A small audio embedding model, trained from scratch: activation gelu, 148.9 epochs.
Rows from block 3 of a small audio embedding model, named by matrix and row number. Rows with one number belong to one neuron. Each number is 50 + 12 x the weight over its row's rms, rounded and kept within 0 to 99. All counts start at 0.
After each neuron's rows are labels from the 100 clips, of 14848, where the neuron reaches its highest value: "top examples" is what is common among them; "loudest" is the band of the loudest frequency at the time of the peak. Only what is clearly more common there than usual is listed. The data: short read English sentences (LibriTTS-R). In brackets: how many of the 100.
# fc1: first MLP up (model.blocks.3.ff1.fc1.weight, 1024x256), inputs 64-127
# fc2: first MLP down (model.blocks.3.ff1.fc2.weight, 256x1024, transposed), outputs 64-127

fc1.436:68 50 41 50 50 50 50 50 50 32 52 50 50 50 50 50 51 18 50 50 50 50 35 50 50 50 50 50 50 50 50 50 50 50 50 50 46 52 50 50 50 50 33 50 53 38 50 52 50 50 55 50 50 50 50 40 80 50 50 50 50 50 73 81
fc2.436:50 50 50 75 50 50 23 42 50 50 50 50 40 87 46 61 50 63 56 50 64 50 50 35 64 59 50 50 14 50 50 50 38 50 15 50 50 50 50 50 39 50 50 50 42 50 50 50 50 33 50 50 32 50 35 50 34 50 48 50 50 50 58 50
top examples: voice: male (79)
loudest: 250 to 500 Hz (33)

fc1.667:50 47 50 77 50 51 50 50 50 50 50 32 50 42 50 50 57 72 50 50 50 50 50 50 50 50 50 50 34 50 50 49 50 50 50 81 50 50 50 50 56 50 50 93 50 50 50 52 50 50 48 53 50 50 50 90 41 50 50 64 50 50 50 50
fc2.667:50 50 42 50 50 56 50 50 50 50 61 50 50 71 50 50 41 53 50 50 50 50 50 50 50 50 25 50 50 50 50 50 50 50 50 60 50 49 50 43 28 50 50 50 50 40 53 50 57 57 25 50 50 50 50 23 50 50 50 50 50 50 50 50
top examples: voice: female (100)
loudest: 250 to 500 Hz (52)

fc1.584:79 36 50 50 61 50 32 34 50 50 54 50 24 50 50 50 50 37 50 63 50 52 50 44 50 46 28 50 50 57 46 50 50 50 67 17 50 57 50 50 50 50 46 50 50 50 50 86 50 47 50 50 50 54 50 50 60 50 16 31 28 50 36 50
fc2.584:50 56 51 62 63 50 50 50 49 50 24 50 61 50 30 50 11 50 50 50 50 62 59 50 50 50 59 28 45 50 60 51 50 50 50 70 50 50 50 50 50 34 64 50 27 50 50 11 50 50 50 50 50 59 50 50 50 50 94 50 50 50 72 50
top examples: voice: male (90)
loudest: 500 to 1000 Hz (28)

fc1.47:29 50 48 50 42 50 50 50 50 50 59 77 50 19 50 50 00 50 50 50 50 34 11 50 50 50 50 50 50 50 50 50 50 63 50 50 64 50 50 50 50 50 50 92 54 50 50 50 50 50 50 44 50 50 63 50 50 50 50 50 50 50 71 50
fc2.47:50 42 26 50 40 50 50 50 67 50 50 50 92 50 50 50 99 50 50 24 50 50 50 50 50 50 49 50 50 50 50 50 50 42 50 50 50 50 22 50 50 26 50 15 50 50 50 50 50 91 50 50 41 50 50 50 50 50 08 50 50 50 50 50
top examples: voice: female (86)
loudest: 250 to 500 Hz (29); 500 to 1000 Hz (25)

fc1.171:09 50 28 50 50 50 50 50 50 50 50 50 50 50 61 50 50 50 50 50 50 82 50 66 14 50 31 50 50 50 50 50 50 50 50 50 63 50 50 50 50 50 50 50 50 50 50 50 50 50 52 48 50 50 50 50 50 95 50 50 50 50 50 50
fc2.171:55 50 50 50 50 50 50 52 86 81 50 50 50 50 50 50 50 50 37 50 50 54 50 50 50 50 50 50 50 50 50 50 50 45 50 68 65 50 50 50 50 50 50 87 50 50 50 50 50 50 59 50 50 44 50 50 50 50 50 50 50 43 50 50
top examples: voice: female (100)
loudest: 250 to 500 Hz (36)

fc1.228:50 50 50 50 50 50 22 50 50 59 50 50 50 50 73 50 50 50 50 33 50 50 50 50 50 50 50 50 50 50 50 83 50 50 50 50 50 50 50 50 50 57 50 50 50 50 50 71 49 50 50 00 50 50 50 50 50 50 25 50 50 50 50 50
fc2.228:50 26 50 50 50 99 50 50 50 50 50 50 50 50 50 50 50 50 58 50 50 50 50 50 50 50 69 50 50 50 38 50 50 50 50 50 50 61 50 50 43 50 50 50 50 50 50 50 50 50 50 99 50 56 50 50 26 73 50 50 50 50 70 50
top examples: voice: male (90)
loudest: 250 to 500 Hz (36)

fc1.298:50 78 75 50 50 62 50 50 50 68 50 50 50 50 91 50 50 50 50 80 50 52 50 50 50 65 50 50 50 50 45 50 50 50 50 60 50 64 50 60 38 50 50 50 76 30 62 91 50 50 50 50 24 50 50 50 14 61 50 50 50 50 50 50
fc2.298:50 50 50 50 50 50 50 50 50 50 50 50 50 50 50 00 50 50 50 50 50 50 50 50 50 00 50 08 80 50 92 50 50 50 38 50 71 50 47 50 50 50 50 50 20 50 43 25 50 50 50 50 50 69 50 50 87 50 42 50 50 55 50 50
top examples: voice: male (93)
loudest: 2000 to 4000 Hz (36)

fc1.618:17 50 50 00 50 57 99 69 50 64 50 50 50 50 85 50 50 50 50 50 50 30 50 91 50 48 57 58 50 50 50 50 69 41 64 50 44 34 55 68 46 50 50 50 50 50 36 50 50 50 50 50 66 50 50 50 50 50 50 50 50 50 50 50
fc2.618:99 50 50 50 50 50 33 50 50 50 50 50 50 50 50 50 39 50 50 50 50 50 50 18 50 45 39 50 50 58 50 50 50 50 50 50 50 50 50 17 50 50 17 50 50 50 50 50 46 58 70 50 32 50 76 50 50 50 50 57 50 50 50 50
top examples: voice: female (91)
loudest: 500 to 1000 Hz (32)

fc1.191:33 17 50 50 50 50 48 50 50 50 36 50 71 50 50 50 56 61 64 26 50 30 63 50 94 50 65 50 54 50 50 62 50 62 44 50 45 30 50 45 50 50 50 32 50 50 50 50 55 20 56 50 50 50 35 50 50 49 50 50 50 50 50 50
fc2.191:59 47 50 51 50 50 50 50 50 62 54 50 50 50 50 50 48 73 50 50 66 50 50 40 27 50 50 50 50 37 64 41 50 50 50 43 86 50 50 46 68 27 76 66 50 41 22 50 50 50 17 38 37 50 50 50 50 50 50 50 50 50 50 51
top examples: voice: female (97)
loudest: 250 to 500 Hz (34)

fc1.739:50 50 50 50 11 50 50 50 50 49 50 50 50 50 68 50 50 25 50 45 50 50 50 50 50 50 50 50 50 50 50 50 50 50 50 50 35 68 50 50 50 50 50 72 50 00 50 50 50 50 50 50 93 50 38 50 50 50 50 50 50 50 50 38
fc2.739:51 68 50 50 50 50 30 50 50 50 50 50 50 50 14 50 50 50 50 25 50 44 50 50 50 50 45 50 46 47 50 50 63 50 50 50 50 50 63 50 50 33 50 50 50 99 50 50 50 90 50 50 13 50 61 50 50 50 50 50 50 50 50 50
top examples: voice: female (98)
loudest: 4000 to 8000 Hz (28)

fc1.468:24 50 50 50 50 50 40 61 50 50 50 50 50 50 50 73 50 50 50 47 46 50 50 50 00 41 50 50 50 50 38 50 50 50 38 50 50 72 67 50 72 26 50 50 35 50 07 50 50 50 47 50 50 50 50 50 50 65 50 50 50 50 50 56
fc2.468:25 50 70 50 32 41 50 50 50 50 23 80 50 50 31 30 50 47 50 58 92 42 50 50 50 50 50 76 43 50 50 50 50 50 43 31 50 50 50 50 22 50 50 15 50 50 79 50 50 50 50 49 50 50 50 58 35 50 50 00 50 50 56 50
top examples: voice: male (97)
loudest: 4000 to 8000 Hz (35)

fc1.536:50 88 50 50 38 50 46 50 50 86 55 42 40 82 50 34 50 75 50 50 50 50 50 50 37 50 55 59 50 60 59 50 50 40 50 71 50 41 50 50 50 50 50 41 50 50 50 50 48 73 48 43 59 50 50 50 56 46 50 50 50 50 28 50
fc2.536:55 23 50 26 50 50 13 50 57 53 27 50 79 50 35 32 73 43 40 50 50 50 49 50 50 61 31 50 65 48 54 54 50 50 50 50 50 50 70 94 50 62 53 50 53 50 50 50 50 24 50 61 34 50 50 50 41 50 46 50 70 50 50 50
top examples: voice: female (100)
loudest: 250 to 500 Hz (38)

fc1.664:50 50 50 50 54 50 64 50 50 50 21 41 50 50 50 50 50 50 50 50 50 50 50 50 50 50 50 50 45 50 50 59 59 50 50 36 50 50 50 75 50 50 99 50 50 50 94 26 50 50 50 50 50 50 46 50 50 50 60 50 50 50 50 50
fc2.664:50 27 50 50 50 50 50 28 50 49 50 56 41 50 50 50 50 50 50 50 50 50 50 39 50 50 50 50 59 93 46 50 50 50 50 50 50 50 50 50 50 50 17 50 30 50 50 50 29 50 50 50 50 50 50 50 50 50 50 50 46 50 50 50
top examples: voice: male (92)
loudest: 250 to 500 Hz (58)

fc1.29:50 50 50 50 50 50 50 50 53 64 50 74 22 50 50 50 50 50 50 50 50 61 50 50 46 50 50 50 50 50 50 67 36 16 50 50 75 30 35 50 50 73 44 79 46 50 50 51 80 50 50 34 32 64 67 50 50 50 50 37 50 50 50 50
fc2.29:50 50 50 50 50 59 50 50 24 52 50 50 50 93 50 48 50 49 50 50 50 50 50 50 50 50 50 60 50 43 50 50 50 50 50 50 24 63 51 50 50 50 29 32 40 45 44 50 50 50 65 50 74 50 50 50 50 50 66 77 42 50 50 50
top examples: voice: female (100)
loudest: 4000 to 8000 Hz (51)

fc1.209:99 50 50 50 50 50 25 50 50 57 45 50 50 50 50 50 50 78 52 36 59 50 50 50 50 50 35 50 50 32 50 50 50 39 50 33 50 50 50 50 50 50 50 50 50 50 50 50 50 43 54 50 50 67 50 50 62 82 48 50 50 50 50 50
fc2.209:50 30 25 50 18 50 59 50 50 50 50 50 50 90 25 50 50 50 50 50 50 35 50 50 50 50 59 50 50 50 50 50 50 57 14 50 50 50 42 50 50 50 50 64 50 50 50 50 50 50 50 44 75 50 50 50 52 52 50 35 50 51 50 50
top examples: voice: male (89)
loudest: 250 to 500 Hz (32)

fc1.14:50 50 59 50 67 50 24 50 50 34 50 29 50 46 43 50 47 28 40 50 50 50 50 50 75 19 50 50 50 50 50 50 55 50 50 58 96 61 67 50 50 42 78 50 50 55 59 50 50 50 50 58 67 50 50 50 50 24 09 50 50 40 57 61
fc2.14:50 50 50 51 50 23 77 50 50 50 42 50 50 50 50 50 18 50 50 50 54 11 50 78 73 29 50 57 50 60 50 79 50 50 50 50 45 68 34 50 39 50 73 50 50 50 82 38 49 50 50 49 50 50 50 50 45 50 73 53 65 37 50 50
top examples: voice: male (78)
loudest: 250 to 500 Hz (35)

fc1.333:99 50 50 50 67 50 00 50 50 50 50 90 50 43 50 50 50 50 50 50 50 65 50 50 50 50 50 50 31 50 50 50 36 50 28 93 50 50 50 50 50 85 50 50 50 50 50 50 50 70 46 50 50 26 50 50 50 50 94 50 74 50 57 50
fc2.333:17 50 50 50 50 50 50 50 50 50 50 32 50 50 33 89 40 50 50 50 45 00 50 50 50 50 50 50 99 50 50 50 50 58 50 12 50 50 50 50 50 41 50 50 50 50 58 76 50 50 34 50 50 50 56 50 50 50 50 50 50 50 50 50
top examples: voice: male (81)
loudest: 500 to 1000 Hz (28)

fc1.466:50 50 17 50 50 95 57 32 37 71 50 57 50 50 23 50 28 50 58 50 25 50 13 50 50 50 50 87 22 50 48 50 50 50 50 50 50 50 49 50 50 50 50 50 50 50 50 50 50 50 50 50 50 50 50 50 50 50 50 52 38 50 50 54
fc2.466:50 50 50 50 31 07 50 37 50 50 50 50 50 50 90 50 50 50 50 50 50 50 50 50 43 12 50 50 50 50 50 50 50 50 50 50 50 50 50 50 50 50 50 50 50 65 80 50 50 50 50 50 41 50 50 50 50 50 50 50 50 50 64 50
top examples: voice: female (93)
loudest: 250 to 500 Hz (31)

fc1.291:46 50 50 50 50 50 08 50 49 50 50 50 50 50 50 50 50 50 50 50 50 50 50 50 52 37 50 50 50 70 00 50 32 50 50 50 50 50 69 86 50 72 50 50 79 50 50 50 79 50 50 50 50 50 50 50 50 50 71 50 50 50 50 50
fc2.291:50 50 71 50 55 50 99 36 69 50 50 50 37 50 50 50 50 50 50 50 50 50 50 50 50 50 50 50 50 40 92 50 50 50 50 50 50 38 50 50 50 34 58 50 50 50 50 50 50 50 50 50 50 38 50 50 14 78 50 50 50 50 50 50
top examples: voice: female (97)
loudest: 500 to 1000 Hz (35)