A small audio embedding model, trained from scratch.
Model: 9.26M parameters, log mel input, arch conformer, norm layernorm, activation gelu, layers 6, width 256.
Training: muon at rate 0.0031, 10100 steps, batches of 384, held-out accuracy 97%.
Data: 26041 training examples, 148.9 epochs.
Rows from block 2 of a small audio embedding model, named by matrix and row number. Rows with one number belong to one neuron. Each number is 128 + 24 x the weight over its row's rms, rounded and kept within 0 to 255. All counts start at 0. Numbers have three digits each.
After each neuron's rows are labels from the 100 clips, of 14848, where the neuron reaches its highest value: "responds to" is what is common among them; "loudest band" is the band of the loudest frequency at the time of the peak. Only what is clearly more common there than usual is listed. The data: short read English sentences (LibriTTS-R). In brackets: how many of the 100.
# fc1: second MLP up (model.blocks.2.mlp.fc1.weight, 1024x256), inputs 86-171
# fc2: second MLP down (model.blocks.2.mlp.fc2.weight, 256x1024, transposed), outputs 86-171

fc1.330:128128128116128128128128128113128074128128108128128128031128129128128128128128128128128128128128177128128128128128128128128128128128128128128106128128128128110128128128128128128128128128128099128128128128128128128128128128198128128128128128128128128079128128
fc2.330:128128211128128085124128128128128128111130128128128128128128128038084128082171128128128128128133128128128136128159128128202128128128128128128128128128128128128128135146128128128128143128128128128128128128150128182128094128054128128128058114128128154243202128
responds to: voice: female (91)
loudest band: 2000 to 4000 Hz (85)

fc1.531:128134128084184128153128191045133095079128128173128128128142106128136128128128127142128120128082128116060128128128118083148140128128129128201128090128128128094128149128128128128132164149128128128074128128128128133116143151128128128128128128128118133128125128
fc2.531:074128128128128128128128128229128128128144162070106128128128128125101128128134127146128128166128128128128184132074128128128128128156131128070128128180171146128128067128128128185128171128128096128128127128128144087128128128114128128081128128055154102128128128
responds to: voice: male (100)
loudest band: 250 to 500 Hz (34)

fc1.565:128128206128128128128128128128079128085128128089128128128128128128128119128128128085128112128128128128125128128128128210065128128128054114128128128128128128128143128178128190128128128128128114128128128128128128069128128202128176128128128128102195128128128129
fc2.565:148128128128128128125128128128128063128128086197128062128128128128128128170128077149128128128128128128120128057128128128163128128151128128128128083128152128136128128128128045155128128128218128128128128128128128128128128128128128128128093128073128128128128128
responds to: voice: male (91)
loudest band: 500 to 1000 Hz (36)

fc1.345:128128128128128128128050128176128128102128117187128151128128082127115103128090128128128009128128161116128128128128128138186133128128145128128171128128128128128128128099128128128128148128128011128128163167128103171128128128128085128128128128110077128128116073
fc2.345:128128128128128128128128128116128128128128147128128128123128128128084128102128157128070255128087128116091000134095148125128128112141128153128131128128089128128128128128128128128128090128170204128128128099079128128128128162128128128128128128134123128128128128
responds to: voice: male (98)
loudest band: 4000 to 8000 Hz (78)

fc1.554:128183128166128163128128122128128128128135128130175128128085131133128128187079166128128128128207126128128128128128128128169128129128128161117100128128171221128128128109128097128128128128128128085128119128128141154125103128154128128128128114159178128155128128
fc2.554:105128128128111128128128128128186128106128128128128128128128099128170109128128063128195108145070075128086128128113182123128128118128128110128160128128128083128123128230128184170085163128128164187128134128128128066078152128082128122128128128135128128128128128
responds to: voice: female (98)
loudest band: 250 to 500 Hz (44)

fc1.28:128128177128128128128128072128128128128128128102128128128128128128128123128095128128128058128128128128128128128128011128128128150086128178128128128128128128128128128128110128128128170128193128128010128128128168128096128128128128128128128128128107095128128178
fc2.28:128128000128128180128128106128128128128128128128148128128128136128128085128128128128128128128128128128191128110128215128128193128128054050128128128134128128128086128128128128128107128099048128128206128128131128128128128128128128128107128128087097128128128128
responds to: voice: male (87)
loudest band: 250 to 500 Hz (34)

fc1.516:128128064065128128128128128128128128128128120128079122128180137128128054128107128128141128128128112128086068169128102207128128128128128128128128130086128128115128062128128128128160128128128141128128128128128211128128128128155157128128128053128128128133128128
fc2.516:097098128128099114128131109103183128111128222128128128128128128128128116128186139128128141141128128197128128149150015094128114128110128112156164128128155128128128128128128128150070128101127153124128104128128128133128128128128062128128128202218128128122128128
responds to: voice: female (100)
loudest band: 250 to 500 Hz (64)

fc1.369:140128128143128128128162070103064128172128128128128128128128128066128128128128055128133092128128074032145128128128128128128128128128128128128128128128128128128107128128128128128177128004128128128128128128128128077093128128128060128119156128074128128046128128
fc2.369:119128128103128128128128128128141128051128128128128154128113128128128097128128128128104108128128128128128066128117128128133128188128128128128128128128128128128128128128087128128128128246128128128124088163128128128128024128128173128128128128128128128097128128
responds to: voice: male (99)
loudest band: 500 to 1000 Hz (27)

fc1.527:128128128133128128128128128128128128128128128128128128128128073128128128129128128116176128128128128128128128128128128152128128128128128128128128201128128128128128128128128128128128128128128128128207128128128128128128141131128128128128055128158128128128133128
fc2.527:128128128128128128140128128128128128128128128128128128128111128128128128128128128128128130128128148128128128128128128095094096128128128128128209128128128128128128128106177128128128128128128141158106128128191128039128128128128128123128128128128094128128128128
responds to: voice: male (98)
loudest band: 250 to 500 Hz (45)

fc1.732:128124128138128128128128128128176128155128128128128128128128128128128128174128168128128128117128151128128087128128128128128128128097128148048128128128203128128128128128112128128128128175128128128128128128129138128128128094128128128128128128128128158128128133
fc2.732:128128128125128128128128137155128089128128128162128128128128128128128128140128128144128128208128128142128178128128128128128154128128128128128128128128063128128128128128128128128128128107128128128128055128128128128128127128128128126128106128128128128128181128
responds to: voice: female (99)
loudest band: 250 to 500 Hz (36)

fc1.590:128131109133128109130125128128151128124128128128128128128141128108128128112128177128106096128192128128128128103108055128137157128128152127134101128138072052128128131128128146128160128128142162128128128167136157128160151128128128128136053128117170128128134118
fc2.590:128162128128128128144128129128173092128128128162128115128128105163128128128128128128123138164128084128120128128129204201128128152095145135094138128128154128128128128128128128128080128149128036090128128164147128128089113128070128110128128128128128128128128107
responds to: voice: female (100)
loudest band: 250 to 500 Hz (52)

fc1.460:128105108128128113137128128128128128099128128128128128128023150128128120128128128128174128128128128128128128128128128176174128069134128128128163128027128115128128172128128128128181128128128128128128128128128128128128128128128129128128128128135063128103128128
fc2.460:128128128128128128128128128128128175128218087187130088173236128128128128128128128128128128128128128128123128128128128128137128128128170128128128128192128128128134015148090128128128082128158128156128128128128128116128128128128128114128128128128128128203063128
responds to: voice: male (88)
loudest band: 250 to 500 Hz (30)

fc1.603:128128128128128128128128128128108128128128217128137128128187128128128128128128128128128128128128128128199128128152128128128128056128038174128138128128128100146128135128128176128128128128064128128128109201128128128128128128128136128128128128128128128128128128
fc2.603:164128128133128135162128128128179128110128061128136128128128128128128106128128128128128156128128128128059128081128058178141158156128223128128128127062128160068128128108128079128151128128128128128128128128128098128128128128128128128169128155128128128128128117
responds to: voice: male (96)
loudest band: 250 to 500 Hz (45)

fc1.94:144080128100122092116128128128128144128128128180128093128129128128147128132128168109128128128104128128087122128128083128128128137128128123128128128133176128119128103128128116081128128108096128125164128064143128128128128148128096128122106137128088128137173128
fc2.94:128149128128128143146140142142128128133176128128128191128173149128127150115128105145128128128128128128128128178074128097128156128097128128128081177114064084128147191128128122142103149122175128128071128184128128128175128128128161128130106128128128142128047128
responds to: voice: female (92)
loudest band: 500 to 1000 Hz (25)

fc1.392:128075000128128128136128128128128128128128128199128128178128177114117128128128128092128128128128132128128128128128128121128104128124128128128128128128128128128082128123128128128128128128128170128226128150180128128128128128128138128128128128105128151027128128
fc2.392:128128236112183128151128105128128128180128088134112134128128128089128128128128128128112128153128114128128128128128128207117128129128128128081128128152128128092128069152109128128128128128128128128128128166128128128128128128128128128130128128128128128177128128
responds to: voice: male (98)
loudest band: 250 to 500 Hz (33)

fc1.758:119128115164128130088128158128176173128128155128148172128128176208128128030128152128128128128128128139128128128128128171161141128128128070112128128075091128128128128147116138145128128128128128144128128128222128104079176128128171143128128128133128128128128128
fc2.758:121128145093109128128147128128128073149128128141128128087128168110128128212128128128128108128120075128152128128128128128128128122128128128128128128185156110128128128128128123128128128128149128128073128128138128128192084104128128128090128128128054031128061129
responds to: voice: male (99)
loudest band: 250 to 500 Hz (45)

fc1.624:128128128128123128128128128128128128128128128128082099128128128064128113128128128155128128128128128128128101128128128174128128128101128128128087128128128128128128128128080128128128128128128127128128128128188128128144128097128143062128128118107128128128128128
fc2.624:128128128206128128127128128128128128128128128159128128123128128132128128128158178128128128128128128186147216128128128074128064128128128128213128128128128128144128128128128121128128128049128128147128128192144128128128128104128128128128113154128128128126128132
responds to: voice: female (99)
loudest band: 250 to 500 Hz (40)

fc1.286:175031128176128128128128072128128128018109128089128092128128195128128128100128128128128128059128158128128176167128114128128128128128128128128128128128128128128128128168128128128139128173157128128128128128243128128132128128128128128178187128128128080128128128
fc2.286:128212128117092128140128128128128130232128128128100128128128128128208128142128128081128149128128128185128128110128128128128128128135128128128128128128128128128128115128128128110135155128128128128128128128082128128128112128128128128128128150128128196128117128
responds to: voice: male (87)
loudest band: 250 to 500 Hz (29)

fc1.167:140154128128180115128199067102181128110128128189128128128128089157105128128118128166128128128128128128146133128128128113128128071128128128073128128092128151173128112128128128128128128128064128143128128128128182128100128128112168128143155143128080166161128128
fc2.167:128128128128128128128076141104000128128128128104128128128156117128128148125128128116162122128128128128128157128128128128128128128070172128098128128095128128107128128128128128128128128128128128105077128160126075117128128128138128128128128108128128128104128128
responds to: voice: male (99)
loudest band: 250 to 500 Hz (30)

fc1.560:103128128128145128060128128128128094128128128128128215128128070128144128128118128128168128128169158128128128128128128128128128128128128128108140128128128074239128128058178128128131127122082128119128155126110128128138128128128128128159128160128128131128128128
fc2.560:128128128137128128115128128092128142135128128140128128109140163128128128128128128128128088128128128128128115128154128128077003128179128128128128128128145128128128128128128128128128128128128103128128128128128130110128128132111128128060128128128128183128128128
responds to: voice: female (90)
loudest band: 4000 to 8000 Hz (25)

fc1.608:117128128181128148128113098058128128106139128128085140128064155085128068164128128128128061128174128128128135150128126187194100128128120128128128095135199128128128128169152128128128128128128128062194128128128128187128106112128128128148128128082101128128128148
fc2.608:128128128128128128098128097171177153079128128128152128088128128159212128128114102132128128128128103128078126128128128128085121128128128194128128129128152128124128128128069128128128168095138134176128128128221128128128136128128132152128128098128103128128084128
responds to: voice: female (99)
loudest band: 250 to 500 Hz (34)

fc1.365:116128128128128128128128128050128128128128165128128128128175116087185128128128128128128068086128115128091058128128184128128128102128128128128200134128080128126128128093128182128128128177128095128128088133128088128128128128096159128128117128128128194128076128
fc2.365:128166132128057128128128128128128128128128127128128115127128048128051106129128128074128196128128128128178168128128137128128125132128128069143128128149128128125128128128128128029128128128128089128128128128128168128128072137128128128181128128135217128116137128
responds to: voice: female (93)
loudest band: 500 to 1000 Hz (27)

fc1.111:183128128077128128128128128128128101128128128113128128128128128067128128095128128128128174128128128128128128065128128128125128141126128128128128128213128128128128128128128128128128234128128136128128128128128128128128128128128128128128128097128126128128128128
fc2.111:128128128209128128128128128128128188128128128128128128128128084128096148128110128128128128128137192096128145128128128128128128128128128140128095128128128128155128128128128128115132128128035128128128128128128078128160100128099128128128128128128128128128128128
responds to: voice: female (96)
loudest band: 250 to 500 Hz (38)

fc1.70:128128128118097128128128128128128128128128128128128128128128128128128128128149128128208141128141128128128193128066128088128128128128171128128128121128039128128128128085128128128128128128128128128128181128128128062134128174128128128128128126117128128128116049
fc2.70:128164128128176145128128128128077128128128128128113138128097128154146128128128168128131128128128146128103132118117128128128118128128072128128092154081202070122169128126128118128134128128128128128128128128128128128128128128090128128128128128128128128159231161
responds to: voice: female (98)
loudest band: 250 to 500 Hz (29)

fc1.511:128128128100140039128128128128097128089128128128128128091128128128128128128128128193128128128128128128128128128128128128128128128128128128128071128128128128081128128128128128255128128128162128128128120087128128128128152096128128128128128128128214128128128128
fc2.511:128128128163128162128143128128128128128128120184128128128128128128128128183128128073166090128172128128076128128128128128128128139187128126125128128128125128128056128128128101013139128128128000128128128128128128128128128128128128128167128128128069128128128138
responds to: voice: female (90)
loudest band: 250 to 500 Hz (37)