A small audio embedding model, trained from scratch.
Model: 9.26M parameters, norm layernorm, activation gelu, width 256.
Training: muon at rate 0.0031, 10100 steps, batches of 384, held-out accuracy 97%.
Rows from block 3, named by matrix and row number. Rows with one number belong to one neuron. Each number is 500 + 50 x the weight over its row's rms, rounded and kept within 0 to 999. All counts start at 0. Numbers have three digits each. After the name is the row's rms in percent of the matrix's.
# fc1: first MLP up (model.blocks.3.ff1.fc1.weight, 1024x256), inputs 0-63
# fc2: first MLP down (model.blocks.3.ff1.fc2.weight, 256x1024, transposed), outputs 0-63
fc1.998 106:500500500438500458500500500425500500500500500385498669500484500513570406500439488500311654528500500500500500554500500675500442500500500500500500500500459555500529649500500500500355500430533482
fc2.998 114:558508500446534584500466500500500500500500500500525500500500500500500500500500500488500469570500539432500500500500500357476500500498500400445500500500563500500576500500604656500500500437500504
fc1.999 118:500456500500500500559500592453500500500500470461448561500500470505500465547500500438500500500500500500500500461500500500500500500500582500500359500681560500316500500500479500500575500500514500
fc2.999 108:500500416316500500500500333558546500500500579451500500503500500500509609500500500500500683500500422500500500500422500500500500500500518500270566500360500349567556574478500474500500578500593460
fc1.1000 033:514500501500500527500500500500500500500448500500500500500500500500500500500540500500500500671500595500500500500500500500490500420544500502500500500500500500500500500500500500500500500282500500
fc2.1000 032:615500500500500500500500500500500500500601500500500500500500500480500500500500500500500500500500500500455500500500500500500500500500586500535500500507500500500500500500500500500500500500592466
fc1.1001 144:500547500202500500639500500500505423500545420500537534500550500461500500494500520500500507508484500310485500500500500500500500500500500500500500361472582389500500385500530603500500439500500360
fc2.1001 143:388500538680500475500500441500500500471563587500500500500500500500500500500517500500500500500563500500629436518500581500500533705585500500550603461500434517500500500500327500550297589593500500
fc1.1002 119:500563500500500500500500500500460583453500524500500453500547472500500500500500500500513500480500511500500555500500500500500500737617588500500500508500313553500500500500500447500528508622479500
fc2.1002 123:500500441500500500589500500500500461500500446500500583559500500426500500500558500500534500500500500500500564500582500426500500393500455500500500500598580500572500567500500500500506311500500500
fc1.1003 093:500500500500500500428500500500500500591500495500500500500500500500500500500432494500500500463500587500500514500545500596525500500500500500565500500500619500500500500500500452500500500500500500
fc2.1003 109:381500500500404444500500335500500500500500500553500500500449500496500500500500500500500498500513500565500500500500468500500500500500500500500500456500361500500500500500571500337500500500500478
fc1.1004 038:349453500500500500500500519500437500500382613500500500500500500500500500500457438500500500500447462500500500500500500578500500500500500412500433500500500500572548500500562422500650500500500466
fc2.1004 043:685555500607500500500500500500506500500500500500500500500500500500500500500561500500500500500500500500543500500500500500500500500500500500500500500500500500500500618504500465500243500500500500
fc1.1005 076:500500500500500476500599441500559500500514500500500581500500500500462500555500530307500374655500423500500498500500500349465500500560500608500500500576500500500500500500274500500429500722636564
fc2.1005 078:500447500427418500533500660500363454484500500500500500500500500500500500500590500692500500435500500500500475500494382494500510547478443392569500500500469500500536529500500500500500500500500500
fc1.1006 131:500645486500500500500527500500523500500500500500500500500500500500500500500348500431362553578482500559500500500500500500369500509560500483500500500534500500500411650500500512500500667500488658
fc2.1006 133:500500500505456500481500525612500500500500500500558500565363500365552500432613500500500481500500500500565500500500500450500500701500500472501500473500627500500500522500368500500500418408340500
fc1.1007 137:562500498500500500500500500500500472500500549480500500500500501500500500500388441500487500500500652500500576500324500500418627638469624500500500500500500542531577500500500486500500500500500500
fc2.1007 132:378500500500500437455500500484500500500500500500602746500500407500500500509387551489521500552428500500500500455500500500500472500458500432500500500500499500500476618500405486577500500500500500
fc1.1008 035:500500500333500500500500404500500500490500500500452500500500500500500500500512500530500500500594500500500500500500500500580500500476500500500500507436500500466500508500500500508500385508500500
fc2.1008 036:535500500500500500500500500500500500349500500500558537548500436500500500500500500500500500500500500500500500500500500500500484500500500500500500500500500455500500500476484500500500689500500539
fc1.1009 102:500500500500500500606500500482535500500500500500651500500400500500500500683557500500500500500500500500500500512500500500500403500666500460500500500500500500486500500500500500500546500500500500
fc2.1009 097:500462541497500500500500476500500500466500574405500466500500500551500705454500500500500500500500500500500534500457500615500594500568627506500500500500414500500609557500500500322463515543500500
fc1.1010 170:500491500500435466674433518555500615500500500500509500445516561551500500500562409374591500500500500500500604500500510500500486500527352513500330523500500386500500433500420500414426589500522500
fc2.1010 161:515522543541477511290500633515500571456500500500503500500500500500535373500465645500500577500443500599500436500500524381472500500621616583500500500500661500469500500500480500500525500500500500
fc1.1011 120:550534500500500500500297500500500500500490500500501500500500500500500523500555399511500613500355251500500500545623500500500621477500500525500505500500677500500394395500500500646551472500500500
fc2.1011 124:500450389500504478507500585500500381500500500500516500500607500500516412414500500316503500532500500456500500500558500412500500549500500431529500500500500413500500639500500500500500500500500500
fc1.1012 117:500487500500343500405500506500500500500500500500500500464548500500500500500490600563501500500500500561500507500500369576500500500500523500606387383500500500378500500500500500491500418540500429
fc2.1012 111:658527500500500500500526534548562500500500500606500500500500533500611500500527500518455500500500500500500500455412500500500500500500500500582500439500500525500500500500627500525500473500526660
fc1.1013 064:396550500500422537518500500485500500500524500213500500500500500500454530500500306500516608414500500364489500500500500584500448500500500500561500636500500500500539468500500500500338500500579500
fc2.1013 071:587500500500500500559484412500398570500554500642543500441500495500479500581500500500422500500500474500577500500500500500500500695500500374500500500500500612500500500500500626500500500500500500
fc1.1014 070:500500500500500500398500500500500500500500445500500500500415500500572500500500845435596494500500205500500500500519500500500500500500500500500500500500500598543500500500500500500500500571500500
fc2.1014 069:462500500500500500500500592500500500500500623500500500500500500368500500500500226518500500500500500500484465500500500500500500500500500500500468500500500392500438500460436500597476500500500500
fc1.1015 181:365500500500500500500556500609583500532500440500534510500500392500500574576510500337591315409500423500500410500500500500500500570500483425500578500402500500526484500500496351413446500593613462
fc2.1015 190:522500396512512728500500529500500500436493460515459496500581488500500500500488500500500514490500500500428500500500498378500500500520520562500500507500500500455651500505500500549523500500500511
fc1.1016 036:500500634500500500500435500500500500786500462500524500500315500500580500500500500500405500500441500500500500528500500500541500500500396500500500500500500500500500569594500500500500500593500500
fc2.1016 039:500500500500500500650500500500500500266500500500500500500670616500500500500387500500500500500572500500729500500500500500500500500500500500537500500528500500500449500419500500500500500500500518
fc1.1017 097:500559615500500500500562694500552500500500500500500500500500500500492500500500500500500500500709500500500500500500500500573500500500500478500500500500500567500500500429500500413531500500500500
fc2.1017 090:500500500500500500500472281500454500500500500500500500500500500500500500500500500500411500500215521500500500500500500500395500500500689500500500500500500464500601500500500632500500500500530500
fc1.1018 040:531500323500500526500556525500500543500500500500624500500500500500500502500500500500500500500500361500500500534500500500500500500446500500573500500500500500500500500254500500581500584500500500
fc2.1018 043:500500500500500500492500605471500358500500422500500500500500500423500500500500500500500500500500500500500500500596500542500500500500500500320500500500500500500500500756523500500500406500500500